config.toml
arch = "transformer_decoder"
norm_position = "sandwich"
activation = "swiglu"
bias = "none"
parallel_block = false
drop_path = 0.15
beta1 = 0.95
eps = 1e-08
steps = 8100
Rows from block 5, named by matrix and row number. Rows with one number belong to one neuron. Each number is 500 + 25 x the weight over its row's rms, rounded and kept within 0 to 999. All counts start at 0. Numbers have three digits each. After the name is the row's rms in percent of the matrix's.
# gate: MLP gate (model.blocks.5.mlp.gate.weight, 768x256), inputs 0-255
# fc1: MLP up (model.blocks.5.mlp.fc1.weight, 768x256), inputs 0-255
# fc2: MLP down (model.blocks.5.mlp.fc2.weight, 256x768, transposed), outputs 0-255
gate.675 089:520460482462503476553511506507477502525464468509507495501452505509508495486483499456508507479473539501495500495533487479449543497504482533470513475506518501479493491472479502525507529511494530519513512509535523506501520507471550523471499488509534450492456511483488493524399511527500495476482485491476544469495496496535494478506502473489474546514501568518500481495507468528517509528458487507451504523498501494533486453508573485502501522538546525494557501506501511510495474443515476490525477535485505506483500525474484512500496504454487500499491521472498433449552510504487501487506545524479483480527517521474526483534517491499510533493537479504517489483523544563505490534502486510496532527484510514517474537490467475517448490487498539498538503491500548480480480492519500
fc1.675 102:492505510489463469510529499530470495504468478510498498504486454524507509477495460516552492529504546472481496455499495480458536514523472519487531492476551489448489493490484508523499548492486504533484502506501522507466504549450491503470556528486489482500473430534473468523486528492464536523444521503494541515528483500492465514522499493499478542507488515560499484494503429576518493512468498480482506526504498494457490465467558502504511536466517522520512499496470524496531493459526510483516506482533525490500476475485539497522504475508484489535490509504485470455492491509512515484535527501436468498529491505473527483514519517510539521479476478515502500498522499533465482491523471480477495491526510509504483496498513494520504485512485517559562508533469525528516492506528445
fc2.675 095:468501531504503487520491490479494464487579470531490493481498517495536502506538462502514487494574505499499486482525515515499469488521535522497542499455467501496495523501495478446509481539495478507511466510512484476500439447530501454548501479501486491462547488519470504547485504482535462469483492479547500553489489480456483483488507530508518446499514504523504489535504503510492508497482534512487495482527484519505536449466503511520484518481501490506485500518500494508502520482469487514493484483520507495474460513482530486526468511528512508458501485496518557552548464513518506480508488513456497508506505490496536545472451528510485507518463442510489497570508459479496500518450521496520457513549471501515476482483503523489505479489537506483480544466469474498515521552500496
gate.676 112:491507482503488511533476463481496459518516497491507512485471495461505490524511514492521528504487489523544451502487509482490522562506511525463520525511508433485525486473464480534534508508472541483497505531536543474512471534482482506483472530504521442494516486507498518480462514473522486503453500455483514561524478470496519546498503494496481512510507480512508492516503453508493509476499573550522525500507513495481500498484524494522515522515471492505522444459519490467516522476471503493493479466467483494521460472458495482501492534515507444517450500505492543507511485500522501513474559478519507486484513520554507453491485502499485517473485502496530558525512509452480518529537535444490528507508505481498467475475491483521544478499488473509486470570489502486474515468509548
fc1.676 110:527494480516491482514491445486521494505503511503487495509486493533496499483470481479521513538453490532518522524523495497494495500539534476508494495488507487506493480546499524484479478549499495493508505488497507478477499527504471534478460504474470487500511520522519538471487509478447521522499497495455475528545458492418482464505521513470484487521507444588511490494470477480512489529487492499507482553483507492535556534457486494496518501511484458520451480530472549509511495431511471525544568495547524528453508474492467533499495502531502465543469471507464476501467527499542495519520508520506488496534506481500522516506539537519498518518472497518540532529510501473502500518500494523510489505433469485514490532518511519522531503486497525505531504456477513471511489513483485
fc2.676 108:465507472471488498507517492525473511496549520529516451516506495488563525518503502504525521454530544523467481462533519541511476519487517464486490496490474466506511519459459487490508528545500508500467475475513485467526487507450511501505525488496520477523496490492488479486481497505545520514507506528461507514511530481545472511509471450495477511509511513507500464494507516506543514489516545520506483495498472477490474498527511531475513526535493515515578510462515520470497586521529515450445525476505469455502492443496554528512528532445509508496499480445517473521501488492520470501461538457498469542488497530505486518477503515486465515478490471501500478485531491520506527516488489487452514445486520503499488464476515486522499509540479481513488463528486521503481475510529502
gate.677 106:484513546500487503536456504434531443507480495518504526478535509505489507523526510471519501492493505497467512539499490501549528487492500510542466540555517541511515477505537498486479481492495509505465471506511510498507442480498465544480500488499469461519508486485486474501561494488507541510470542485492507516487490513475434491526537509513444525510529529552540518507473474484476494483466501458469470462487475523487531479509537453516517500519540512471482527498472497511558471515492515509521501477491516524485530511482465485465552517518523508512472445510453543540522506480475505448496484524492486499513506497509485497492492501558501484531496508470481473480532485496490486469517499488512492476486513514508499511525503483503476521502498495457549505575497521494504511448472479
fc1.677 122:516466470482520481455527539539503541471498520499498524509522537521489481542505507504519494503496468508511510493500528477517471497493513523493509488440484483478490539478438477497480498520479466483564507512476470503481546537515549460515488532498531494438455494501469464497516504498522456426492485543519507486513530527492525521498490503502512509523480493470457481497485510510528487471499488522554439521549508488474474542536499523485533501490492543565510410504511498471456489470512521496469496496509513462505494492513490502531473508466504499478521493493492494491493530507521489519496528497531504488483490488523483527513503502495479493478522515518568501559490509475494513478497459492478528526521504471469459519518494510494486501512494480502447477463512497506458481529472490
fc2.677 106:479545547510513529503483523462561483518475516485514505498540526486467493502468481482469528513473537485521491526491502498491560524505496494504494493499533552476477479519492536514497450489485510507514529485531514500512472498497521554440463515503511455537514505448512536512493484510487515465519471498496516511444495495471486486501503487504441517492513508485477560488474484447502489501459468518456497476464498533509529445496484466513482521510473530483499528521497511499502470525492540526522449508480462542514495511473527508461536463484526510529478486524486527546483494511466503468460498500569520455493510505495477488495462515477518494544499503500493493457510517501504482482514458491468506482516496493486508487485487515518434495500517520518497532544499475473534468483451516
gate.678 098:527481518522520497498509529489554509465469513479544488494468535502536496489455478480499516520477513516503484506493508505502507524494544511506476444508520523539531462468475506525496442519489510548522502493475482479529523494583486524514471522512512487564518488486497439505450481478510493496506494535574515511454461508481487515497504484496485528481469531456480517486495486483521505517484445520532493487465455512494473496493468503505525467487514514465529493560478505520454506526466496492485475470476502518474564491501492538520474505526480521504551504482477486549499513479508503488484508502474503465494500506529530487531494496440516514507538523505509497483495531490508494507485526527502477525540488488491532488526491465450462491562492512474498520472515512533468485493514478
fc1.678 104:457537486497475534540494511508522502463512507497517511479526494518506478530515499534439456486567501497459479468468509502544490504510484522493436515528531517491492508496518420474493491477526533519493501488472524495505446575431530494519511506484499472475517479525450504546527485490527490490461461484500500513500524460484470474478522523480530491485486501505524516492530492482484566492521506493496504506497529536479497510454510507493513520526507499584500535511517491481547483505506480477542489480517516508491511525488504488541494499444510485521506539507502491483461537511484466514467518525501562504474535447508479501497505497509461491528471496508515448482512489549516461526499467540528493497507519502520495524513493510477497516490502527513508502505508497507461522501490496
fc2.678 101:484490507492508503536496508469495517541509546480506518545535510499527468471467531533496476522526472544468483469507486527551506470491561494540509553530520492461496504483527474498481463454499449516523483502477503507477461495491477504500495519516499501547478506527485488509514520530545517482503552522534538485472478511487515493509479497469490474543495524517507486515502474479464525526512495495522489516474498500519477506501463463480518505517506517496490514485543483451509518496485474493472448470475474497496516491530493488514545540520487484515523532463502487476517460527475533466524536498465491486497491453511517484562498454521521481469504509476486517461533541498485500463486509504471517521503532504497498468499553510497519498524437512508528468493560526502532503553497568
gate.679 104:444504509491495468512465501485491497499494485512458525512495488519495472500500520454517500488508522463571545524460496466487492508496531494520528509510515517529523479520514474469495498502496488492501529527512505532538541466507469500510562486473522478514502526507524521514489543466497538510483529489525493515528469489526521498561567521493516525516533508501505488502479481485488497504505518498507494490561494474502506520505533474504532480507494530502490449517514543497478488459490496478500518495488528498420493468524493489482516522436526508544499504507474493524506527486491489513498484506522493476534545515499508486480530465506458473490449539487469453478507517464481510503501460540509534482571479495508526498522460534525484494492561470492495487477455480503500436452461492
fc1.679 095:488487523529485503441533489516531507519455511496478532510535504487466489540483526505440496453453442516471539506457497502494477486498485517497482480488512507479523490506487540491460477492549498477520542497476531532511529523521542486486449488509520528521516473472444499461470485511498483493523524516528502515489516499487524456501503487490490506501532449494500463493483498513522491447502505494544458546505458511533480522541503525504529484488485536486416479481517499487499506519527511531463471527525501500528502530484506550484469494543493536508528475502473553510506487489496487508505506509494506515502475530478486514510535531522521511522513474494504488528491496497538487512521474500505527533547450524483476501496493510451511497505470486468469512514481552522451475536527453
fc2.679 106:519488494497513513499477505490480472509539492509500508473501514502517498548510494494512486436516507455461486491511496496479527525490553502504539424471525477462492484507496449527506518534492515532480479498515512543487480507494481541478490481489490491536478519485471479522498526510491494474475529489497491502522535501464491515481513521496514513470514541545502543497467524502504515538490506501512525475464510527520450513505477492475506492478521428467463507474539500482513515481475460502534460525525480506466469446510504502522522520492521510475526442516490500517486479514511486510512462539516556503488552486521490522497520532445512465493486527517505483504523569470514465542499523497494442456499568498491530468499490488479532490537530495489524491506498485476521554482490457
gate.680 093:502461485518456476521513505445492512502496536519482498501436507475475509500507482500453508509478461518499505521540499456456478491534469497481523506499568497501514477541500519503478488523509536495545491505475516523480533444549500495519442536510476499524508460511521503500433477506473485515492460538466513497500485483464531456490534491470484495475514510486497462510484492522490487501533479520521570530457519492558480521499524501511537471514496547493512486527487505514498507499516515499509491506481509508543556505528515495480502483502478482493493540524471487505548485464506509554514476498499543477490510509514544495512499489453525467492465496518511525528491556497486501487518507483526472486525486474486525524465514491516505493478486515490429515454480533479505513438522490
fc1.680 099:515480520477517546543525494520483525496549521469503490526567507515521484480503506499476490489496498500534485525451485522533494487484507515479499505484501520517511476549485524488432481470461517489514457530498500484484491529521454478497486499489477487511517512499499502479512492470463517511545523489455480492501483579476563474511492511495513501498509492526527501491529492465535509476502544494505448491504539454508472521474517544507475483477491505512473499510501491519519504485486499485506512462489475519489555455496508489491489548549495529518523502452484491491498524443471478533524535512470563513504502518495502467444514522463457478483475462470502496504487474518486504507498472467540512499541522510471517513507495563521499501439518476521464503475514509455535480476502533
fc2.680 096:486498496523475474497517476493511482493476506490516485500516529501508519526514519503526467442520469462465512483517505498550427456512466477496519492503501513524497479523509487420476544524499528480491476496497473512480476505502517458484503478530508503533506465520531494511442529510503517506494496500496465503503489495494501492481511530456505502496525547528502529509495530521476532444509504520498456500489529497519479537544440498476529460517521561538467476514511541488523518453501488506499495529535497458489521477509491466527531539527485473518489520527509471475498514535510487522512498513471493507481500487485485490567506502500530493507476498503493471569474476468458494490496503495504572569529454491485519509500510488507504510479529510518462487504540492509486542562481481
gate.681 078:510515492525540517508475538500507492468497483485482509506488503494490532491516473485519484525463499506524487492498504482526542493497511488523517515503513440508484518464531510442486445477472523478564492504489494501493568516490541488522497513507506537474512528515510481506473473485528441491464523521497523500521543534536484506480504497524468498530486521529462494482440522466522512491485503500525492490516482536526530509492531506475509540482511499518497453502507514545499493496504542509501485490533493563457546479505495477490487532478538538506504439492533508500526551491507531523517524526517511499485476449464487528500492535471521480465532501492564475516470505492488492476494478524521494491491527479481484542549446515500505537513492495487491531474521502549447466551480459
fc1.681 067:455550526497513512495508537474519468450482510524517500469484472515518548502501490478527522533529493511520496511421515510516559494481485494516515516551538504470536475487510505496496500516507523489481463510505475505503516417543531544524476500557471463517474499499509490431518500479521521525515464524458531487486518487488465474506510487492438540477510506473533511493521467494507493505499480544514464502486449502535539495522506487511528509476551455469498495484461524503535506496524490498510487510488516500488466517477510522478495485519473500519499505481495502489489516498523506544505496512484500492474495441475536545515527511489482544500499525469531499521476528467478463467499485506479516512503486489504484544528557451508491517519471504494487486483493515524443489543469492
fc2.681 066:477534496487496492477466469503514491542525514513449511497519526495482496473462533483455509513524569507509515520530439519484489493495496509536528470497512529468508530527549523461493519493549513515509487477471511492497483492497499529486504522493511484486517498483516519517506510498508528517497491485558486540537489517516477511533491487501468542506496564538485501487521499426507499544503493483480519458511485496561527507470470525492491556489491497499500500469521479469484501507473557417524484494532517475504495459502512535480512555515498485470493509482468497542503503491490531507526506526461472491483468485472485472520509503482490546514533504506503473470505558556474506472499485473511520527496484496550522492504434496501489483460461509503519502521552508494521480521511477
gate.682 120:507471477495484468443514511504507550527495491487511499469489494476491469464457535480500494493534455501515531480499499484530480508519498535480475496488467483542515515508524462510496454459486493483505505474506486520523523540524508486509525487488510521481528510501507490491456495495512512439522455520532496509538484484507513568522527505523519467485509508463517498519456523499517510511478490504498484515520508516504453524526512487510488462453470508473508512483507457501450530540531467500476469490514492443505487500539451519520476510420504527460524549502487470482575517479545479452466506505507519513524466496517448494535545462465490528527494497488508530509484465498527512523481492497551500531551478509530556494508480496491498500508517510499495506467524476504493528526503503
fc1.682 107:528515518476519552546514524484498484526494520537527492491522522503513484536482466487492484475461536477510498506486498504475506518452476497522519510534562516508516453470482509471498502497524533455530542500480484465506511507485480519481439480518526485493567510500501508539487501486490504495491539494473498480449540499480494465466467514477489515464514513517496499507482511496492475515483516467461509508484483508550496472512477484505524498537530502568512471515454513497515500456508500502516469530513515533524570498514507518449519506523530483510492509528479530462467523529479557519500491518462489476490514521509559477513499497519440483536517512508483482463488528479514497493530519521520525491476548500507460500478481526496433498499445540478498470517477496480508494467516546
fc2.682 101:521486492472508475530519519550512506496464504483526481500494460480504508516496509513465513470478512492519522494526485500462481515468486511514498518510546471533470557497493466465521512495486496479531557491496503520483558521475565488491465452482544538456501495490486503489484496490505508471507483509462498456493539507517502509468469497529482499510510495444454523525436511538486472514481471526539474526460528492530472472517495484487473522517508501535532504493529458510478497469507494505488522516477440480500497487483463493517482462430520480477515498516492534491507543490533519474539537493573533500517452486533482483521492530544504498520541511521536508500464474504509496529536491485527503517515492453511487491441524470494494500520505511480476462522512478491515500524521514
gate.683 116:482495517494474522488469525510517510514455532543477471483491476546528517530501530510421540453510532526488497489504490531472506495525467548457524517510441491494495521482522447523559503510496505518472555506543517504504502486476500517517475539461510505512498497493547465519469492512495490470499511440464523515510504496527496504476512503517528499524515417449510497521481457534510513514499521543506552516502525478506511493468536497494494485493513471501485501504496491524533490498489461460497515522485498458518495526463447483496482491534518516500442515549507489470449475511492497475481484504491535474510527516521475500525474519516497524523498498508504492504505483429482489532496513505462486462519527484483469511477478511496491536510509516507511489519487543496500502508519576
fc1.683 108:467466480489535493517492467511492550531529459497534535468516483501492533506500509535478478519520515464515518473521527512517529470521515484495472464480521457508520541478473533485512491471528475534478464446528460490552495503532490510493480497514518515540509481513481535482544491516555522521551496504555505500452492500500518517508467468458507516549488518470472538517492520494532512467511545484484512467521495496487479496539465533506499484543522510512497540491508507462505500501498487503533428524484473496520441508567450499510512487494508505450509492480518472528532516498477494499533501479502488526503442462470501519488492464543504491503529526503476494468484516528543490491470497504525532516491500490467478517486497510471475527489510498481476510512554476456489512491480485
fc2.683 102:528514520507493557487531504531567507501499516495474497502514491498510450485501532500537495493457479522492527517479465521473506512463549501557477528488546550512467478522533474495493529523516495487495493512446489478467469520525497497475502525521492535512522551496505482515501509496502501452479453492488516487530510505523515521521501491489463511504532515532491511499531527514486429515471426532458527511469496519485469484496473501481460464506496459445505473487509502488458541516532479531537479485516501467506529459501535539488481495510537529504510498483486486453472515573527527503465474560473529484510539505505489479504542519499461497495484518476483508527510465479479522484494500476510515490476467502487504487511491514523543452500505506517526512505507545484496511469496521
gate.684 104:497504532532536498517476532500514483490496477495513466512478513500468501506483501472482528464451507505527523519490483496519533495477462540486464451502521505518534509508472486463532489495502477513489512529515534476492546511522481512501491532527510474496536510490528506494446524498496491492535492518511487535512489501501509450520531516496517546476495485541484521473482472478531528546531473502519474497502492488516489456388478489530506477499502502488453489508473503466494467505513532516488507501478484461453491466523462555481459475496507499569538486550472521485442475496495476483442542516504473447516533506519533537485507466478500550475499519522524506518475532519495497520485484498462477537516494501477463514512500477482553524519501499496523494495466464507500485516492509
fc1.684 098:513510538494487495500507485541543493493510557506524528513487465485456515513497510508464531535505489506522506513471520463500524530503463476534508481484483518515494479520509491498482478494495399551511467500473480453534524489507507469581530487508485539533486495466525475503543517501530512494513542504484487470483529503475504434525508509447479477515511515533519539494463507487509480411499503532505506536467481472467472512514509497502514509501518500468462524507489504502515536463526521490496509521470509492510520466542533494467483506472517501499504471486473507506489507521503439497475509472469532488489472494494483486497490485508505556509475484484498450564472515495482463463487451504495493520522521502513508497532508445538498478494508481521500519480527505521526519528484525
fc2.684 107:501486493507513480485481477499480513507491510512498476449517488484493483495565489490490449514541488480483521524488506496462458505535524501496519517505523497507509465499557489481513524498489497503503498484553492546454499496509450487520507498491575540452475487509493482525470454503459510503489469475486517504489503472504483528502475483503519533474514523510520491500484531497463512573484484481468511518518523548476515487458508499503495525480496501488537544458489486521495528476527489483537493530487508515555540464538446518514516524561513498483512519499541488491467505498509511502483539533506518494493515534534482465531481488496503503522481491485475491481524461485508480487507499495511548523516485491483498512511531511476460434467463509511453487466509532475436534509585492
gate.685 106:502507525542492500470511470490538532473474487513522469489503456546518489475492507470458488500495501510522481506477552506483507506462531515524423485489479475492497508569480503541439515549531529479491519487475544508461503525489458483484522491494465514498471495514466511487500479484500537526488542502515483544472484507496519538509490486524484514509439477556548484499519506503526470483503467538540506551523537488475514489485485488522495547485503499482483525494477478490527505526515492529501471498525498520517481495458518497502503493509524503501537501475509506468518495452499504513515526482528468498508483488513517478477491519512491457448502517514547503498498499487498493559501535439488561463508467515466525505492483458523475482500478480527523485536478479543498511496499429
fc1.685 105:518532492508451468491512455504530524500509470498459452520495509496501466476545546510471487519483510504523473499464534467531513531491516457533427474493524490470496527498465475488460513506518503510508517466472548546507499501477465535507555499482554475488515541498535508507511501461465481505484494501483521508487463510511530498517490528516492497503469521485523488512502486538510494531506489522492451553539530454490500447498504492496471524513537507523497467508513512513515497493473489497508459497498502468501475500525496533492535508529483522509505523499478478472512487471503531494505478495510430499514481479532501470532527484484487515475475474544563493506479508524505512475554494485541559492496486496469489518421493536526526506497515495546519502488495509528487512562502466
fc2.685 094:472528476500514515527485502510445456499503454487497520473469522532471505435530472518518528528507506488498518466566465560489515503495487515471531471484549486508498525472477475475527524486519494509476549484497476511519503519482463517491498573504495518489497470489514512508523499488509450515489505455517489502516505491527511484482482504484532471518507490504472479507573534562479500558482552453468522482499483495495536477499499463481490476469514480476520522496522505481500485496518458531483496514456498499471510484519491508529436443484544517500498476521492523521497506519493503499479466518522477499466481470491523547474517506475541481531521520476459512500550501525511515534441480532497481491495529487511478517522512485519503520492511531500518513442495524494515506485488457
gate.686 074:488490487531527480477474465495461521505534511473493495490505495514525529479537470516496477467524481486479480462547473531539527495463545446540496523481512510507490492460503514522516492504530530504477537493510494521494489479495482458505467476538504538494553469499475500513485506571496475494483483483472512497501496532530522488493491488493492460496476499523514515470439510502495479471540542464487574530482520469485460514531470509486509507487496529495500559500514518486484495504524429486519458530493479537498515530525520525485509526477515495491548460518507505516506486484502522487511467516484502511488533559502470510498451508464509488500564519511467477480468491492528494546479493529568445510482524516510498496474478502479502517527482517478488520495468493482534506465503450
fc1.686 092:504521489498484514479493460489491519524493487465524495513502481493532505536460542494465494492471518470519500485488538523476523449485472492493506514476440539509491506519501521524536475520496479525489534508536517518517518528519535531460453491493519503491460526510479485546517521502509508510527544474541509487498503482480473534515532475540514507528484479472519504472512497495514516494474498523493494496506502506448499434496514471515446495516508443484466473511440476511484535506488495474481537490500506452515472518527458465524497501526532539517443517527520509480516490533469501487515522501553486458534456510503509506485521507501474499508538490521499542471469510496524517500508552493515528453457460509484504455440506519490527500459473530514515490531509497518477479556468543
fc2.686 080:447542508499476467461501493490485512524500519514477482506540497491523484487498550503505521459474543542480488524493513510487470471507486452520478556484459573519502486508544480494474476516487468518516467472510491505490495527488490482530528477526492497495532514530463474525512522470508497523519533541447536493479481516522451569512493505497494498507499530522523502527477514497495489499479472443556475443509498501512500494477477524488535559516484522510506475488486483535509511464473492486493475459513520465518511516488529526544520536496479488500507486484487498513476500473529498481496501500490493487500490541498500494489535496503481525498504476506503453483477455533474521505542487488478546488460480498525542465487440525502514434522509496518520466525496530473486494538551538
gate.687 102:479483500536504478532476498498483490501536463492521498487528488531497509502534497500504502504533507427457465468480414524524503500495536490523490461458517487494548487469449491526487536493488512487493516494545476496527459505524477503477485485544478478514491504495502500510543496519567475471499521510495483486477550484456498487509490509473510534517463527530497514473483527533516484477496517473501502515516481482494491536507468509487486526506528495444479510497500535477474503519463499527480482489486496498478507507547518554520499493471445514461530492453467488562530534482489488476497505485483460545480525484440511512512490507497476508464511514521463492491517518477489533491491535525486515527491504498513457454522504503466472494539559538497476499465527530525558511490495498
fc1.687 097:549494508532509526509453504472487504510509485439526465515544473488477504486528515512499477548542473497494465469514468481538487505501560507508496452514570492490546466500482472515462560501497477486527481463486498516507506505491516497520490494532466477521483505503480514514497499532524485502450485515485478523492513504481536473494503519470520512487489558491517509497488523509506468466531551503515502457499501511522453519516489526505522543522508487482505532490521549490500509490503504528491482504522487528465463533522541512486522494441503518511482514490470472544521476465458494476469523508515485529481553446481480532509490524525473519461521511480495480493490500500502465487497523503503512525467513478516505443520502490493478465487555541518519498476503479536567465497442483
fc2.687 097:491453482482519482525515513460467495523469495465508500467474552521509520498502488514524497515519503479485512494523488484438545493464494494468471472530551462467509535465527500508482502419496463498518466502504457504520491484498516540489534479545505518503492492475499500533550527472515515482481460501517522499500475495550505498493513515491529485529497491487461458546583492513476423513519516471518520482504490511477476554532512498505485532512545475509547495530502508480491514502507517522474507476490534468465529525486521495499488463494489500466518496513497469544468498514520471495537474470498428506496504479511488557468486507496525531528498472518489503484484533505502478482520551493540505502514505483520512498550501528507496499513528519478525490476538480521515500487459482
gate.688 106:509467526500497477520474523517514476536481456503539520517485483471537476514524474537483496460492500504462444503516485532518554505479549500506525465490473452497520498458490500511481509528491458519491563517548465510503464494534499497467479499552513511517529507541516518490508480502536511473496501506468460515489462517526471453540485483526461535487491503517497534493507496513504493488514493535529499519475522459440508462495538490506499553486500473466484477548526508493510490530467517524490479527491546500516505481522495521482489475529501529483525504472494525535546504476507505487488542484515535514479549548490480511507456521522433528454499507484490476513503541466503495480495509478485535514503549559517467457503531498498481491500467499498521515523480518489531483514473486
fc1.688 108:509537538539497493469517578504517454522509491496528532499503481503498473479558520494480498472514519517490436476468497507548531492530506516488473513469444481502539497480485486493468470498512471462551464513489515528507546509501476492530490532503521535486516523509510502502479519537502493464533525515490493473444546517473506510526488492511514530512483490455457530495498474482518514480511483489517532448519488526508456484516493498498501494468507504489500538529469480487512500542471487530525481515498499503501451517490522489503469528496517530443518499484472535506493460471541498512499533482507485461477533546493450500486457458472453542506467492494523477509510497512472490558496511466485506514467486485543503520485506544504494481511473529505513561512483517513504470488478547
fc2.688 111:503512511521474528492507568484465453470534470495481522501502486517471430525544496489518498465571497484470473482482495513514516497503549486516452474512523458502518549476516451545478567516522477503511475504481498511485524495483489494467541493567513504432472528510504509461503510482476468487502475515530482497475488522529498460515513514499478494486513510506413469506541523488475505535465516469516485484493530537537484457486515493530496483496552445479500524554486507463501507492477495499509435522505480494474499493462517505482479492501496505499492481477491534491476513479523471503477493500500462474495506507518481540499502514520417508497491455516537515508490502477502459499473491481503516503488479506535501533482495505510510480473497499477505519503495496503490516531496520
gate.689 113:477472516463476483498479512476464510509473476492521500499514490501470471513512510471484517519491519480514562511470484602451517487510538497508484487494512527526548520500471483507546497489489516467485529508550465499542550507469493519510468450501522538509452528507550485537489486517474489534520496504485463489466477517506517467499506512510531481550479533465532510515560521528488503479500494537512536487498510479507499535491552498513507472480527459491518554489515525476518519516490506518489538520518486532500458509513502472442509478490519537499504539501495475426500499489536505499477490475536488451507466515486466480498503491468502520508514520536495504484457483472494555496518548507496523493484521479487504461464487468512510460461504507505500495503500490483512477501505539
fc1.689 095:494531480531502512457499479523502532483485469513464493485479473429506499510503500493464507503475494469510528495470478486488550502494524486502504507468486476529542510475501499519536457495473560530532510482522508499480526532499512453482510516499484537499501534539493519538474522506537521546518514504532484506486513483526488549494519497497477475458496486481505525466558495524527533513518486507451564531553532507532484490460490494494491522503483475487470528516512504501484551547520500464502499516487461504554509450567485514553472515545531537499518515501512504506507510530479529487498486533483537475430484507500499498547514511456509505532501474498494484448498521485491498497486479490500466490513544499499525507479502462502520489453457501504470518500503522506516519501559494
fc2.689 103:488490555536497512456506496517498513485478478484517505480474494544502471502493500505556526449479507518526485488511536511498483500511494475497438500486511569487486445525470485494489507528511467505545544515474493465500502491468531486520499522524487495502482538521497488505486529523529478454466520517513534508515490495516480522476476492495454475550477555500491470504553463494477483468533486526526478472480518491501563503515507466495515543467510521495468442508494497542476513514474488535500533468528553497489486488517519518471480496523508512536516482501473485538513517487477498457486503540499513453487494489515525498491530514501479532527538488486508489497470457509459515538493534552486495513522445474526516500486474483507546498547469484481552522525454511489498476500512525
gate.690 098:529446516500539447545504522496459464497520510480484480539519493512467537478501470498484462502528482539505531534503504483487447505461505527531516525525490493495478533493526510479508501480472499504548425512501482524487497482524480495523490465529494497542469471491450421511484417508536484495456481537461519492491496481519490510499475525484494521496505530533505502482527481496500506508465535495518451479502525509483499509533481539516504457459493544499521510481502516516497496501535518513519546496506489534501481508431528495508505534477477511504504497469557537504494493477484497548485504526523489528520540530488511456528475530533508509471523521489481488503508506519459506489475475473474503516496482529530489488522515458504478476522532507456508471516470479546499490507512525
fc1.690 088:484494513491546497493457532481512487498512484514534508532536493543476521486536515538493496460480519517494521464594505533519504471533463491494512508509478552490516523474470480483478534493521519505491479495527480495520515524490529503499492490487540516481453513505538481500553523578484478501527461515493479508504520513524526485510510527492554503485465502517464495496477500462486547538519457476512520515495466476466464539500490479525467515481494537502491510509512510517477492457547491486480496517482452499499464459512481499511464451514528505467509436508475515507468483520534469476510456490523517538500481478510517507481508487489476474494507541483491488470483503502507480498471473502468459503506538525474440503507522496466502521470463515491510514515527513454523523551468523
fc2.690 088:510449500539508582538516501504491465525447446506515509494464496469477521480504489513503520476468463487532514490515475513477514510515500511444501521501469483534478523470498523488542488492488477459469540496606525433485495489522460503464471536470488478473499471483524478514485488510472494543533504469487489510485456507483509489507496504481559487497499471501524502518509467495502473522491533507520484483522491519475532490477509488496490450490510546516498499499486480531521499520456461482449516531473515480534489521496438479505523489515493516540472474533493501481460475483481471569472484513540490495490514513466501497509485482446517507515492515501519501486515499506481517515496519500504506499487502502519499525510507530502461516466487534484493528458449535461513508494506528
gate.691 106:488496527492515485513498482492511499508506491552523512482461455527512501489454497467511490436462484491527513483509478499511505480503497540524499499500457556492530412509510516508486532487511500478508467495489479535507466499512489538530516497482502502530465514501518482480514528519477495491462522500501480531540502541488494495480484483514491480524489579530543516513421515488475515476457513507477502481491510504522469477522514462518495513496489554492498510492523484478538486503518515496518482513501495475470450499481487508481531524448529488492495488519495431525500495519495543564469510496487508510530464492495536494493524452475506520469531521486514456446518525509489517491535459522485504529496504495523522466478523492439486482527541507481541499484543498555508498522482460
fc1.691 113:499500485474502496525483467508490440505460491527556499492514491485521534503505526501513444494506498516506458515511508496536481485507519510502485475518485463515467482494555511500498490478503545521480488513492467477496514472497477518508480466524501523519561475530448470483561536517482530466487477554458468504531558463499475476471495481467532480507487525473513530490426511483520492484500511486498472507511522514517469473530539528493459516494543501506552468479487496480467514503494471540502497534479472515469511527497521510501526485473461477460492483500500501527501486554499551507487504498492505528476533478527498457507494487523531490502499522503497504528478527500506484502516434500502515467506488519528465517486505581472492497503472507481512494508556484491502565499449504
fc2.691 112:481502503506512514457478508479538510516541494497470511500516504459476478456470517477510501523483498491499542503543490465445500494475522516484456516501507515513484507459508498521500492494507528511558502510507504500489406471450494520504470469488510520513478498467535481512496526506545498529552509501530475456473446458520510462491503564514520506488495519519495557470492495503499499515490472502467498474480511485495524503498483504490486477484513519527444502475490492528497488494510483516512513482503558498492491524479487503433524578490484511502487478502519508476484499491572495549515495523535509477502480520499485505487521477477534504487500505498480560474535508494514529466516475485463508503518529504491520509556518518427534471502483515526488515542497461513476553501527477
gate.692 111:514468502511542502492474508499521524557496495518546486480463473488448491460503530502516531479469489551509501536501471520511522549483477498476447537508456541529505511508518503500515502487507458452526470528528522493547454527468468518498522452466483473535483493516492463518494458528466519576484513493460502527548488491518507546521480495512498476515519479466497489540519521470490486481461533478493449497505527517532482467512484480508510503521486480490507537508513481507462547487513508543509541500490519487496519519506483487467514539504479500513498486475476515474490505475516445517443555501496482495539475497521519520506495482509509530533514516506498471471488461495487533462525470480450554485529462524500497492499516500494522470496539504475531469487478507479516494503505495
fc1.692 111:486504479508493508537481475540566517493516495495487518482476471533515464501473453503518500513501489550528498488477519467512495523546452509501539506484498473523505534518467546502512528504507488516489493499515481487518514486494507521536505509455479466526505455500516576497461495499488489517519553481495477511514552494462502467505519506499522524477509475489489504491507526503521498507486484445463502521528508418532473498482452519501501506510506506480498509499533515477508477506454483495533463486469510514510495450530479504494515512580506544504523493502474506491484438479482471511497505513462525483519531498518528513494506528531500511506475473509487489555460456509504520504491505474516486525556528548481486550502494453522495517548533478516482482463448517521519495491550493
fc2.692 120:482497476497480512530471493522482491467498536463524485494506492516490502498493525480492506488480528546500513498431542499536495493505515483526461468512474525499440488524523526542517489515506480544493485462482509509510521508554532526485550498549520530498462500473502427481534471517567461483459459522498525504513532510514464541501473482525513471497485461523516437475509482512482524456506513506548492458488505519506499533510523486512531500510476471470553540494514506545560477529512548494511499484503455504481515506496509484507503477561453465509502504482531493488497520485486529498508515490495524516482490468468486476515502512480447498481524499513497488488499493477516486480510492491459562464477517455530505522469529521503493465488519499502503497471518458520537500509494505